From a checkpoint of a small image colorization model.
Model: 5.94M parameters, 40-pixel images, activation silu, widths [64, 128, 256].
Rows from block 5 of a small image colorization model, named by matrix and row number. Rows with one number belong to one channel. Each number is 50 + 15 x the weight over its row's rms, rounded and kept within 0 to 99. All counts start at 0.
After each channel's rows are labels from the 100 images, of 14976, where the channel reaches its highest value: "strongest on" is what is common among them. Only what is clearly more common there than usual is listed. The data: aerial photos of the United States (SatlasPretrain). In brackets: how many of the 100, against the usual share in percent.
# convs0: first 3x3 conv (model.enc.1.2.convs.0.weight, 128x128x3x3, each kernel summed), inputs 26-51
# convs1: second 3x3 conv (model.enc.1.2.convs.1.weight, 128x128x3x3, transposed, each kernel summed), outputs 26-51

convs0.102:57 53 55 50 63 40 28 58 48 61 56 49 62 40 41 45 39 55 58 19 11 53 27 39 33 46
convs1.102:63 62 60 61 47 48 35 44 22 27 62 57 29 43 55 34 73 60 55 36 58 37 72 50 67 43
strongest on: building (70 vs 41.5)

convs0.90:69 53 38 50 52 38 28 51 41 32 37 55 48 44 14 26 59 67 37 71 20 52 67 50 56 73
convs1.90:54 49 76 64 51 48 61 59 28 59 63 34 58 60 50 59 73 64 66 18 56 49 67 40 52 43
strongest on: crop field (31 vs 8.6)

convs0.52:60 55 77 60 46 70 71 37 31 59 46 50 59 70 37 64 58 60 52 37 55 63 87 46 48 47
convs1.52:54 45 53 34 54 26 69 53 72 16 48 49 50 51 71 35 44 23 64 83 54 48 50 51 43 49
strongest on: building (94 vs 41.5)

convs0.89:45 40 42 40 44 43 65 50 64 39 57 52 98 53 61 62 52 50 44 49 28 59 26 53 53 34
convs1.89:63 58 69 55 39 68 73 28 21 62 40 30 00 49 57 56 66 40 60 47 63 47 44 66 36 40
strongest on: building (92 vs 41.5)

convs0.85:53 62 65 41 40 37 17 45 38 36 64 59 47 58 67 61 51 39 30 39 01 46 35 43 44 56
convs1.85:66 59 60 55 54 46 67 57 47 74 16 56 53 62 53 31 35 51 46 42 75 56 48 69 42 52
strongest on: building (75 vs 41.5)

convs0.121:40 40 65 55 45 33 28 61 49 44 46 41 48 58 41 41 48 41 34 67 44 11 66 67 53 61
convs1.121:65 31 57 81 50 79 66 74 42 67 46 69 87 60 57 46 48 40 59 56 55 41 71 40 51 35
strongest on: building (91 vs 41.5)

convs0.84:53 42 67 39 64 48 45 49 61 38 59 67 56 34 41 38 54 61 33 20 49 51 69 30 41 39
convs1.84:43 57 44 67 55 40 61 58 44 39 73 51 39 51 48 87 63 41 66 67 66 66 39 34 42 62
strongest on: building (76 vs 41.5)

convs0.5:22 39 43 50 50 75 42 35 45 37 76 61 62 45 62 51 44 42 53 48 42 42 57 69 55 77
convs1.5:64 41 39 41 29 55 76 35 54 45 49 50 57 50 48 46 63 41 71 54 72 45 78 23 37 31
strongest on: building (76 vs 41.5)

convs0.13:61 28 74 64 44 61 38 72 26 12 36 49 33 34 61 41 50 50 51 35 66 61 27 62 52 47
convs1.13:52 54 51 51 55 75 45 73 32 68 48 60 89 38 49 48 38 44 39 71 69 36 50 62 43 70
strongest on: building (95 vs 41.5)