python train.py --model="image colorization model" --dataset="aerial photos of the United States (SatlasPretrain)" --train_examples=101725 --image_size=40 --crop_scale_min=0.5 --horizontal_flip=true --translate=0.06 --task="colorization" --loss="charbonnier" --arch="unet" --norm="batchnorm" --hidden_act="silu" --widths=[64, 128, 256] --blocks_per_level=3 --block="basic" --attention=true --upsampling="nearest_conv" --init="kaiming_normal" --residual_init="none" --optimizer="muon" --muon_scale="match_rms_adamw" --learning_rate=0.0047 --momentum=0.95 --nesterov=false --orthogonalizer="newton_schulz_5" --adamw_lr_other_params=0.0026 --max_steps=5400 --batch_size=128 --epochs=6.8 --lr_schedule="cosine" --final_lr_fraction=0.01 --warmup_steps=270 --weight_decay=0.4 --adamw_weight_decay_other_params=0.01
Rows from block 11 of a small image colorization model, named by matrix and row number. Rows with one number belong to one channel. Each number is 50 + 15 x the weight over its row's rms, rounded and kept within 0 to 99. All counts start at 0.
After each channel's rows are labels from the 100 images, of 14976, where the channel reaches its highest value: "strongest on" is what is common among them. Only what is clearly more common there than usual is listed. The data: aerial photos of the United States (SatlasPretrain). In brackets: how many of the 100.
# convs0: first 3x3 conv (model.decb.0.1.convs.0.weight, 128x128x3x3, each kernel summed), inputs 0-127
# convs1: second 3x3 conv (model.decb.0.1.convs.1.weight, 128x128x3x3, transposed, each kernel summed), outputs 0-127

convs0.92:69 36 38 37 46 52 41 35 43 14 52 44 53 33 49 36 49 19 17 26 62 54 44 60 57 51 42 43 55 31 33 33 20 54 54 41 41 83 57 32 49 54 50 75 41 21 55 46 26 55 64 28 32 16 45 58 55 60 44 29 47 34 63 57 58 39 54 31 50 37 35 35 72 25 33 51 33 70 61 39 55 55 17 55 29 40 51 53 35 46 49 40 28 62 51 34 54 35 37 47 24 23 42 28 50 52 42 32 32 33 74 54 31 53 62 36 51 68 42 43 47 49 62 61 73 41 17 42
convs1.92:40 70 66 46 51 34 63 41 52 59 57 33 68 64 54 48 48 70 54 28 58 62 57 29 31 42 41 42 44 21 59 66 49 38 60 32 79 40 63 37 54 41 20 47 61 50 27 60 59 52 48 54 55 67 59 70 69 61 21 61 77 37 29 20 23 41 47 51 45 65 68 46 51 62 66 72 65 49 32 63 43 37 71 75 42 68 61 54 60 61 62 37 65 44 34 50 49 37 77 55 79 45 85 66 70 55 64 40 64 81 32 54 45 56 46 33 40 57 36 35 58 70 69 45 46 89 49 34
strongest on: building (94)

convs0.109:00 42 56 56 59 51 71 65 32 32 23 53 68 42 46 45 30 57 65 38 47 49 39 60 46 61 18 70 55 52 32 40 62 41 44 39 41 94 50 57 46 49 50 53 48 65 31 47 52 46 62 55 56 38 13 52 52 00 57 58 31 53 48 42 27 43 48 49 36 29 42 20 57 69 05 44 37 45 78 53 68 37 31 56 56 33 48 42 58 61 48 62 41 43 37 46 56 53 49 44 49 38 40 61 57 78 54 48 59 41 49 46 51 45 42 48 56 57 46 54 40 64 41 53 36 70 25 59
convs1.109:88 50 53 30 56 44 14 58 64 67 60 57 40 68 33 66 73 46 47 68 47 41 53 40 44 49 43 61 36 58 41 68 55 43 51 66 29 09 34 38 46 65 46 44 26 33 57 35 52 56 31 65 57 68 57 55 60 71 48 52 48 60 52 62 64 77 63 56 60 76 69 61 64 42 65 57 65 57 51 46 24 51 19 59 13 73 49 36 65 36 49 28 51 39 49 82 29 74 42 58 40 75 28 57 39 45 48 34 51 40 20 48 71 50 41 49 72 61 69 58 59 30 46 26 67 41 51 49
strongest on: building (94)

convs0.78:58 77 62 17 37 52 45 41 43 52 61 52 51 51 56 55 56 17 50 70 31 44 28 42 39 53 66 68 28 52 83 69 81 42 48 30 67 42 52 60 24 49 75 61 24 56 35 43 37 30 54 59 77 80 34 59 26 66 53 56 46 46 41 62 50 42 54 51 54 22 31 64 48 43 87 34 40 47 60 75 52 35 41 46 43 35 39 55 59 43 46 60 29 57 58 35 65 59 66 49 77 72 34 22 42 34 53 62 43 57 33 39 37 40 39 77 34 49 16 48 41 47 46 30 36 62 49 61
convs1.78:72 70 59 69 59 28 51 51 38 67 68 54 53 59 67 72 43 37 42 29 46 37 46 45 55 62 59 44 53 21 09 72 38 66 69 51 38 43 61 29 65 39 00 27 54 60 51 76 43 84 51 42 71 20 37 57 86 49 52 45 42 65 41 51 56 28 44 28 38 38 53 54 54 44 52 46 49 62 47 36 43 70 63 35 31 56 64 55 34 54 23 61 77 42 52 64 54 53 51 37 49 57 43 51 21 74 34 39 45 53 59 57 47 45 60 34 49 56 67 51 47 54 67 69 47 29 44 34
strongest on: building (94)

convs0.28:51 30 60 42 73 49 64 46 29 57 80 25 50 50 40 31 46 17 72 44 60 51 47 40 63 41 48 58 56 53 71 73 51 40 31 30 55 28 45 52 46 61 67 41 48 56 30 75 48 22 37 37 73 61 52 41 29 58 42 31 59 36 45 71 42 57 27 44 53 38 17 27 60 64 29 33 56 63 12 81 42 70 58 42 60 31 78 68 64 41 25 33 54 34 49 42 48 55 40 20 27 55 50 53 29 54 51 72 61 38 54 60 50 28 58 59 21 55 54 51 56 27 46 39 58 37 35 43
convs1.28:71 75 72 34 80 59 49 54 45 44 46 53 35 27 67 65 52 63 49 53 26 53 59 49 41 65 51 42 38 37 38 65 56 73 43 41 57 76 34 66 63 70 67 51 41 35 68 15 31 70 63 77 28 45 60 69 82 28 73 79 64 75 44 46 62 55 38 54 48 44 50 46 59 55 56 60 61 43 56 54 67 56 63 68 15 67 48 38 44 71 52 78 40 44 43 48 43 65 43 54 62 59 49 50 57 26 54 26 55 46 20 39 42 65 44 25 86 49 40 41 58 69 33 56 48 81 46 57
strongest on: building (93)

convs0.4:45 67 50 35 48 68 30 66 41 38 45 49 43 49 37 59 52 79 50 23 32 54 30 34 36 43 48 38 57 39 60 46 55 85 33 34 53 60 77 59 52 50 40 44 51 20 46 89 58 26 54 46 50 63 56 47 39 53 31 54 21 66 17 72 45 31 36 52 53 16 81 57 43 46 68 42 46 42 43 46 61 52 32 37 44 69 82 15 63 53 66 40 26 28 41 61 56 49 42 55 70 61 53 55 53 70 34 54 33 62 30 40 43 64 37 58 33 35 42 51 29 52 38 75 49 38 22 59
convs1.4:59 45 44 64 65 68 54 48 46 38 37 33 45 49 56 30 50 44 36 44 56 61 56 75 27 50 85 56 48 78 37 71 53 49 69 63 32 86 37 57 28 45 60 51 53 75 51 48 66 66 60 59 62 30 52 64 69 50 56 63 66 59 60 52 43 64 43 24 41 77 44 35 32 14 28 73 38 60 51 55 28 40 43 35 49 38 41 42 34 47 43 52 93 74 72 43 39 54 51 23 38 41 51 51 42 27 20 37 67 49 33 44 59 48 54 71 71 61 50 40 78 34 83 53 46 64 43 57
strongest on: building (90)

convs0.126:28 52 36 57 37 50 57 41 47 00 51 25 62 49 55 21 31 51 57 50 54 47 53 48 54 79 24 39 31 57 15 76 45 54 65 49 46 56 57 39 59 37 53 63 36 83 58 26 41 35 48 35 46 29 70 44 53 34 46 47 37 53 46 53 47 52 70 57 40 39 47 66 65 52 45 60 78 44 56 48 17 00 15 49 55 77 51 54 53 49 71 34 34 40 44 34 43 57 64 53 42 53 49 57 30 12 60 59 49 53 41 53 56 47 62 53 48 61 54 48 35 50 52 42 69 48 26 58
convs1.126:56 41 62 54 52 52 32 63 44 16 54 32 35 29 73 53 27 32 60 48 36 37 46 49 25 33 63 46 36 65 74 25 65 05 32 44 18 39 73 67 38 38 54 50 62 50 58 70 52 39 65 53 58 58 49 75 35 70 30 46 76 42 51 66 51 46 48 59 53 45 41 20 53 59 38 26 44 85 54 57 35 55 79 62 28 67 61 55 41 59 32 57 56 57 57 54 47 59 52 44 37 51 02 60 58 60 32 44 43 69 47 59 51 27 51 37 74 44 44 43 35 46 53 34 61 48 77 60
strongest on: crop field (31)

convs0.12:57 72 44 52 27 16 59 42 84 43 81 46 32 42 22 58 48 39 55 58 32 36 20 46 41 45 44 29 58 58 55 69 49 50 41 66 39 46 24 32 56 15 26 64 70 25 24 54 48 51 74 50 34 55 62 35 28 45 45 67 66 22 71 47 46 44 77 42 43 49 71 71 45 43 77 42 53 16 40 41 58 39 17 53 53 35 47 45 44 45 42 42 57 33 50 65 40 38 59 34 31 45 39 45 67 45 44 65 29 73 59 43 29 31 57 45 37 65 55 40 36 29 47 45 48 46 52 61
convs1.12:46 51 57 64 70 53 45 49 07 80 34 41 58 52 79 57 61 60 45 41 46 34 84 40 64 43 64 37 45 44 37 00 54 28 52 40 75 43 77 33 34 50 55 17 56 62 62 47 51 49 22 35 58 32 55 56 66 42 66 40 47 46 52 52 62 41 39 43 38 42 54 36 40 54 30 63 42 55 52 48 52 44 66 30 38 46 46 63 49 28 90 61 32 39 40 30 64 38 57 62 59 48 71 27 54 54 48 78 69 39 38 53 38 27 51 28 60 34 59 72 39 70 43 52 45 60 57 31
strongest on: building (91)

convs0.117:42 52 51 35 70 45 18 48 61 52 55 60 49 43 58 48 44 43 15 42 79 46 43 44 60 53 41 43 31 56 55 91 45 67 72 60 31 63 68 48 44 47 45 50 23 65 43 51 74 31 42 57 47 43 68 53 41 57 75 37 56 49 41 53 53 57 56 49 88 56 29 36 41 40 29 56 66 51 44 45 24 56 24 69 65 81 67 40 23 63 52 58 55 43 35 38 49 60 63 24 58 56 40 59 13 14 46 61 40 34 32 55 35 64 66 55 65 50 34 73 52 13 42 38 52 45 23 47
convs1.117:40 30 29 58 19 42 62 59 42 20 52 45 36 55 31 43 41 62 61 55 48 58 55 37 32 26 51 75 55 70 63 65 58 50 28 57 50 42 32 58 56 52 62 55 45 37 81 50 25 58 46 54 62 57 48 62 38 43 50 51 38 68 50 67 43 68 37 78 74 53 57 58 63 43 72 54 48 44 61 63 28 57 52 42 25 33 66 52 50 47 46 49 36 55 78 38 32 21 68 68 59 76 51 56 60 75 43 37 50 90 50 31 69 56 35 36 28 40 63 31 37 99 54 59 67 33 71 62
strongest on: crop field (65)

convs0.70:28 63 47 54 75 10 46 39 45 48 29 31 26 28 71 71 56 72 50 38 59 19 48 42 52 55 57 51 53 52 56 60 30 50 41 58 52 30 41 14 55 47 51 48 46 32 52 31 75 81 56 31 35 12 18 54 29 47 42 39 60 45 41 60 62 55 55 40 04 43 57 56 48 39 39 65 51 35 76 49 40 61 44 54 66 45 42 60 46 54 74 31 24 30 38 68 43 48 33 46 54 66 49 62 45 48 40 54 54 57 40 44 25 32 49 40 66 29 32 39 52 10 55 54 48 62 62 52
convs1.70:58 37 55 66 42 76 52 72 48 83 74 73 46 61 45 41 29 32 25 56 54 71 54 42 42 33 69 41 43 44 47 52 48 41 70 60 50 56 65 65 74 44 46 65 53 78 40 60 17 41 40 43 34 89 67 61 35 72 59 41 44 70 38 41 63 57 70 63 67 54 47 28 45 63 49 25 50 63 46 30 62 63 67 73 54 41 45 73 49 45 12 26 80 58 54 44 35 36 51 75 50 34 41 43 65 46 56 46 71 46 40 79 38 52 56 46 44 66 30 39 15 39 47 57 40 52 35 59
strongest on: building (94)