A small image colorization model, trained from scratch: norm batchnorm.
Rows from block 9, named by matrix and row number. Rows with one number belong to one channel. Each number is 500 + 50 x the weight over the matrix's rms, rounded and kept within 0 to 999. All counts start at 0. Numbers have three digits each.
# convs0: first 3x3 conv (model.mid.2.convs.0.weight, 256x256x3x3), inputs 135-139, a 3x3 kernel for each
# convs1: second 3x3 conv (model.mid.2.convs.1.weight, 256x256x3x3, transposed), outputs 135-139, a 3x3 kernel for each
convs0.37:418456459500537510398433377478513559437522481497453498481548498453523561612595469448503517514493463553584463510585626536516557468491524
convs1.37:563514535526559603503565584502523559538505513465463475491476486461505565445493473475453476481469546561542584486526533512565532508549548
convs0.38:528353436513491598481532572544545496555564577565553522387456389380450563438518471457487526529484534441516476529539546509518552526497486
convs1.38:555515525470487531480508497484496431498512517443434454535521528551512532564525567547476438524505492589543526505480504463471455420455498
convs0.39:417401541430463598493514521478425467460462514479472532460399471477442471518454532443431466455412428455379481649547477552463459480418451
convs1.39:531448476483472441608576558489539515448536525473512448493465439471482490470538540427381393496444446496458450536550430512500435550523534
convs0.40:482528451527537495474527445488497507514503523446486474521573468471527524514467517455463466500514479534508492456497493491540504477496522
convs1.40:447466505453498478483463426473458504505455522535510534536496475498543496487553505497530474508520464539517523437516518483471516546496520
convs0.41:529453478309584552403464539512452400507473434554478454582535644485399570417487601456467558452594508491401476462504537507484510543440458
convs1.41:488499431468547488486500432477550538488519490467477473410453509450491508490491486499440491497495507503536535527526439452505451475568506
convs0.42:463446423458377477481494553508478518449474473444537486514498502485425484461540534501500425436475423520431405485519424463480524466371488
convs1.42:521593569598544565573612489538508546515553501548539473511509562543484542543483469506425427476500421483544465527573533492486485570569395
convs0.43:494455430569490453464510526532492552453524574486544412525403496531414530517515519434517513486469483496459488457456460455444472513484529
convs1.43:532508489544539478520503483488441474452447536429518569485503467469470449519529500497586513550509513511497503556516501486486541502520546
convs0.44:544522536441510454525444605483510461541465563489443494468396370509516470512594461491465442425519513403464498516444462528563493464529571
convs1.44:502489557521446519437416457496466527462443495422509497563420522523527528577534504526550532542517573502484561481509492417531425386475494
convs0.45:592352521440548559444466557567533439531622556516558561445477390399509487529600453483529419464512401426503484489551512560480411502459453
convs1.45:538525471537455410475584454528452422540413408501459465431488531452433610484553492519463503549437404471471558521571528542538573581526505
convs0.46:448510547485574536418484571415469416490568514425574517545499499481472498478467466494513499487510498498514472479513473517518479525504507
convs1.46:462573451472512441505525500466535513537643609485559553468549530427500522511528514497408472539459460531499490432366375492440364472473483
convs0.47:532491442566437397643534584440553516509594611474476451491523474515506558506571502530608551411544562548510490489534514443458457500468490
convs1.47:486539447532612548553618634568547509528471412495399499461410492405423513425450502465556585461516483511537483482488559539484522570518505
convs0.48:476443561484493483519537418415434452494511437455526520543504499449505556508474412427529489516457493491522432496532437429449510462487433
convs1.48:469415422481436465564513476552511482540550517505488483454403406500485457507505499520493515483523515491501538454520553469476539502521559
convs0.49:478363396488511483592502429462445488520558426443451501534515498444476370539553401469446506427461481500518516554501438522510486481464496
convs1.49:516446472513412578546433541562565528592519466472432500527491501517565519451486429506537553502478568482473530513512542494556526509593590
convs0.50:446492498578497495497382592462452523605588549574499469462498379473587470553487425556515452543462508516556503559449418459526509536492550
convs1.50:494485515430474450489508498567571494535438520485513523503586463482474442458511548573506535514500446611462473462524485504397494509514502
convs0.51:557449505554408449545566650462480487441496448405512463539400458525495456463446469444468436453426504409460448469490462462487459439443505
convs1.51:557419474534420474526457422474542549475500490416446386493525481509530503530540478488510460467417425428393441517528554509502589502498574
convs0.52:357493618477575459514587523443442464495564555544562485558467551553442327476529557505577482523520563524463502495495457476485440476500504
convs1.52:441514478389524486543524580411426456445520517467550574500480477549509465507523521498481490437516511440440398462535530525517535490558526
convs0.53:407472519526428537500493481564421616575488518486538539481524486511438455519428480491588501534540496544492545499512488505523459504523473
convs1.53:516567569496493528556482463497487517497397488489504556555615548535571566521499536497467511530521529521517579485528537466475429469527570
convs0.54:514489518576553546483377575466448569460455522543522474517482503519513458538481524505484526494516482563501519471484490505559514521468562
convs1.54:449440446497445442460538425543443484504525561551548570497498423484513563458446565476460419533468437521512502546416451515495480489551479
convs0.55:522496503415467487466456534576516553559521515503570492444488467475507496444500454494520485476556507485514474514501500449511535473471495
convs1.55:525559569512497522527510471486529542485477524491469533501505542477458461515536488513507505547511493527507532550586519459568542513534548
convs0.56:529548477494552502491631500555430452523566522569523626441503493525432466474418403540500467498534478516526493519432547466490455442416450
convs1.56:528497482468467433490495493466474522536509521486500485523481467542483491545561538501511489512501489497479514483512501456513478499490497
convs0.57:490472505444470529535506532542486558516519530514486517512512524507463456507458486537526521509546489502485510546526530486542524507543472
convs1.57:577560492532540517508515490520469470483479486427481494509559517501468508466411441520471469521466514481495545547530479527599501439496568
convs0.58:482493457560468517408478505518415512480581522481582598470551457428484513527536482413431633506462482483454470487541616410442502466428442
convs1.58:555564431477564528597522566467425551513515477495466481553508590546488533471459547528421412535490498471416428495511481419455482470421535
convs0.59:573540485442501490477485478510463511522463442536468518453480534470501476475481477547526563450535556502530456496501491510519531485491485
convs1.59:497437470523505518543611525464590510505531438592565452536496545556496554512498541504472427541532374465509429502530440505531444489549516
convs0.60:447439591427396466526457393454548591516520560561574501572542500503483516519474519497477414466442428466532524544471474514495457498501537
convs1.60:525612572548559635480459511573482390544483449443486531505569518474482455483502403484505451515429364496472404573539551604502434539497490
convs0.61:337499537406281376624677663406465473490412416441534489501457512378577542497469444537492525513533480435545460560521521569626525456485429
convs1.61:573537491541561607442490541461564454555507444475462546507468515551494432416526442479481610540526502471409622500519565523526578563552476
convs0.62:514479417517442440546582612556441537494554456538529549545512495483426461382468475445415496535497582465417508473549501533546532488474546
convs1.62:567501509532400484465440437551499489584556486524510519575510511570568493537564550418473474478587525452564495505515504614594532588588463
convs0.63:539499506422445519522474510512426473515440516655600558467503488526535568546500526516550565524475520522518485516532533462456443503527498
convs1.63:473421485555491577485451406568441420567490458614462544471428508453426543568600581545530525451375404477468405461438500456565515476471439
convs0.64:446445478429512535499483612617493551559482455608524467571515422432466468460445462507460503458498459493516453521500543494481551472470532
convs1.64:504501573469493551583549504594446415619501435564482442462558438425479462473443423457449433604553498516572511516508517439445463497480541
convs0.65:501521474498652498551596520561515458552557428610527461454386492471548490490582487515520443560519543466481427555535481506477567516522435
convs1.65:474533421410527493367480470511499485388429505412452469539519518519491488454482522531579506534524488513474474501563502632590540515517453
convs0.66:359503478429505513655621537481522555572500457434557533529526530422495539397442509527503482448512447478502470497517526525592505443503488
convs1.66:419454460561583596575485438551441500492487463481487426476469479538539466494521554475538481519522582526525559509463483463447457490491488
convs0.67:420403423570454481532527350442578404522417413463500402534488508491483484581616525442522502562387449538395415501573530468572503498449480
convs1.67:621561541528492500541506503449457478557531535500537408461489459490500453462495517561584474508527456563598499550526474450396419543503495
convs0.68:486482637410400526512531499632415558503532498560525509568570452569539516633502516420494505501514508448516521516554480484492545429581555
convs1.68:580551542506554540461467533548558535476398537493493536531490451520500389543499462450470450427411509413449461485469532492467474451431479
convs0.69:455470526426415655531645603467368468488538450543565558484492438490528519370492471511598476475493513454555422550550451441511465545554419
convs1.69:451421471491530609457514512497481476391437456507559522556524573561492471528516553495502594433462534515542616467494455465471466451455437
convs0.70:406447472531465497450490579477533490526519545484426466460404471546471564520381518551589504517523540603462556466468446476446458471476500
convs1.70:610600509544551542575533515492502502448470461517506426458529503526538530492476508400555409472540441528468456492539514535578560602567570
convs0.71:441505466532557520538506536514524521507530589429563510466493562511458480498511446474518649522540566436532561532561571477516542534461414
convs1.71:477445496449449573458527518508537499505461447458428423506507506547556549538488507445429525394464532440523559491538537483512549485511530
convs0.72:646430543505477432451406368459419617516481533530491526609420596572511524495491575553552482450474471476435499507469514429436438543512536
convs1.72:530476410513533547433433437487431438536512541537492429504459398487519524368400489533507550538501578528476461583570533502514557515538588
convs0.73:394404511446465512631363415502483587540402468578550441499456535574465547475464535585510461523554593526488473486483509591583589467475537
convs1.73:598531463534449492420459427490564533599555490594488476528522509395466412429494450505493458535502466480429399452441493512463490558492476
convs0.74:430471435508480443580397509482562621449496619435442524478572463458515502508543490449492480469448489478525497481528524540494475481524471
convs1.74:456467471451495571499519556538492451527509576490474573496468522494473488526464536563470540609483478529540540528535531418497507483512518
convs0.75:517442530538427452529508519375460480526393511490477565392480468534477514535520489584551561495477424554509581491423546490493450492545541
convs1.75:502489471536538528534535522494464440536519497470522576495466454492530521463504528501493417452448471474483384423563501441536496434510488
convs0.76:562626469609524420608540595585547511565555457504547449575467571382569512340465495465500527422526470517518444442478474479517499513554510
convs1.76:585585444571489412629445414592514522550403524558417458531487469569531472513544335492477537489530592435505580463508582479486562480457480
convs0.77:462484536572539528519445428544494503485482473494442474472523555491486539515457516450479491453497524468473492500487485493468485483514510
convs1.77:431538507472516553558508537517562590543608584557572519446425499464458532473462461501422437493401435477500460455465541447501496482522471
convs0.78:520497496476479527530476508589519427586564441566448422507563467485540586470564501478501540430449474453447547493533470459541463429507435
convs1.78:628540521607608516540572473551510421499481460483534499509440503479440470499483476617589476543587447488536443606519480545454403542444423
convs0.79:395427549467445556557427591485497511545531520500484459565513478498556441414508519515493421465426440548499559536515524592492540548492521
convs1.79:425622531442537463433496404592529474509480477526431438494530502600525549500480481546509553464464578484451466566511526624563516511554517
convs0.80:424436312342521290554594584470492490552526460576610562541511444580538551563450519512472411531558549521439598437421429603500511522476617
convs1.80:336450509383468456390399461578491467514464435524521461612543559556479394547533538462503488565609517465436445503478510612488484519510473
convs0.81:421481493416569432451487525433501477478447578560507437517576474547554475485513566457558562494499511567455457513596569530517504566525432
convs1.81:664591584540512635533516652485433510500443474566447472495523554509460569562582530532472500484464473422403531583556521493552561485480537
convs0.82:569511605550475599523501462512504494464494465543518545457496527499459520521541475493505504516500533521492586495519522502485541492494525
convs1.82:454507502521518527568524577491531502575477519486441408428423515498512521578499424516405483473502543511612470463526516480527446574505451
convs0.83:419446486384406429428316470446544512533621535587541556533385464501441446451443437605512566545483582429458454523480512452472514448489450
convs1.83:497524551475441475515472525539512450492444373540549485367443536464481445494536445499523615615557494511517538422556578451487521619537491
convs0.84:455574620504493392456377343481543445353429475639598625475510432493389429506535571572527525425467484524412496428497536572584475448380473
convs1.84:570570551610589581402503530577526462490512438543513562602469485436481513428509606566588584477404445508453542521482479498532538495421459
convs0.85:446559506491510512513614583401491408483521448497453355459502503541602419599460505495514468476491518480468565455469447471492477472461525
convs1.85:513449457398431534551450559548611587516563474538378460542525450562505477459492427452547458443522466468508485496522475447545496491516545
convs0.86:501454401486521484534605603532436491511544532546446482444516505542493561478493527501477484432440488501523497564519470444488486495498520
convs1.86:525572451470457464538485571494597455476375402464450474503430482529534530571484505534440478521539552549568612454521510514482460525430522
convs0.87:434492474405487509458391465524587520467535529467498527510478461553513556514581533517478547476460532471555501541547509522476436494466526
convs1.87:560544518582521555503426469562492461460413463438548566530572540563513484496469480454505513532593532507461504598533543535554506471504512
convs0.88:525472441581484452465546461525483458501538603469495537469533477501522423588489490489498550565541459585473443456471499523453448481468462
convs1.88:527549629616556454559600508444521430476529470532516464492462493369372461453400484471438372454402335455447462537522378530531397453567524
convs0.89:568497489535472528487520610523527544434544548437462535541527553553556501492481536475491471436450500470507492532513493526517483523474501
convs1.89:539507469508475460518494405515419560506449584450492585462511454447477487480495590477581507478573466517518442551494480505479451518479442
convs0.90:507497521498519501551557439430472494457478507516491571415459451497456500478518505571469465537514526473449538516424469551522500527542485
convs1.90:519535547479566565467448509525496443497412468534540474496570530555557546449458546536500501441525438483410449407453444425448438441479461
convs0.91:510524566459467415591551572405538539369516593548527599529514457579656492496527460442459491533514386532522558464451480475458414541615551
convs1.91:555382447463482452353420490548518515484450498580503522622565534512563514580613665491389496513530480557540509498475395521517470451474449
convs0.92:576316596651604478455374458461567446604468559525471444361455404468543475469543574497470451606473531497439460542541571516569544487437501
convs1.92:520545558487580519505464399514530510504508513390438569496473491531499461512544499491443504504507496536472538510579526510545504497543543
convs0.93:613617476582619456568540456446471514551485438455479449487428507443561519486466518524443433449427539454480510428455436445518499473497514
convs1.93:486513499526475542493443597514589545462540512453543533482451480426474476489492458491492501488500565541519557513539546432529524483541526
convs0.94:447475512457646584490412390445513460530543573524515485505485399434398439473467438510424436513447489458493515502482481496488470521543427
convs1.94:530555613589434514528456432500516537499498656507490564595576421551581502480504383476473392509463387539519388460517488463451450484442482
convs0.95:590405484485567405502452491459512531471486629438550598499482499440483478500492517506423475496484451481506477502497505464482487461494481
convs1.95:456455473470474468535464502524550514500517540504517463498478437562558536506534493530517483545524515588514513441501484495477477514481472
convs0.96:528497475516480588605478443522484525538444524516510513519611495575548550513532613494386489413459537515537530458495443446475444415481491
convs1.96:526553543511501464496551563557590510474559503453497515502435384486479450520479466467488504443539485472495504484526574503485565483494542
convs0.97:469480581484495419521392468443461424463464497506475531449478456513421472548411456545503469484423518441483474480451486516485463454516477
convs1.97:509474489466458453453440437540537507528545542484513499529524536528534573561526536512541480480471471476485472455514522474495508503515559
convs0.98:454526575537627583478535590433529557472384588436424564520425465387502458459481521480517479477567490544534523544520455566512419585565504
convs1.98:556515526478508566445520519527600494524500400499458409409537545490563580482559627434477375421450459429418523484447562447422477457423463
convs0.99:586531350463429599438475507436490463493489482491449498522455439423543537411361514534543553483532563496567541548573540508514487500548544
convs1.99:442423496465530545463493461490508492461434475503450478488456489511543525531582555456475462447430497450525501512527561500510574461443521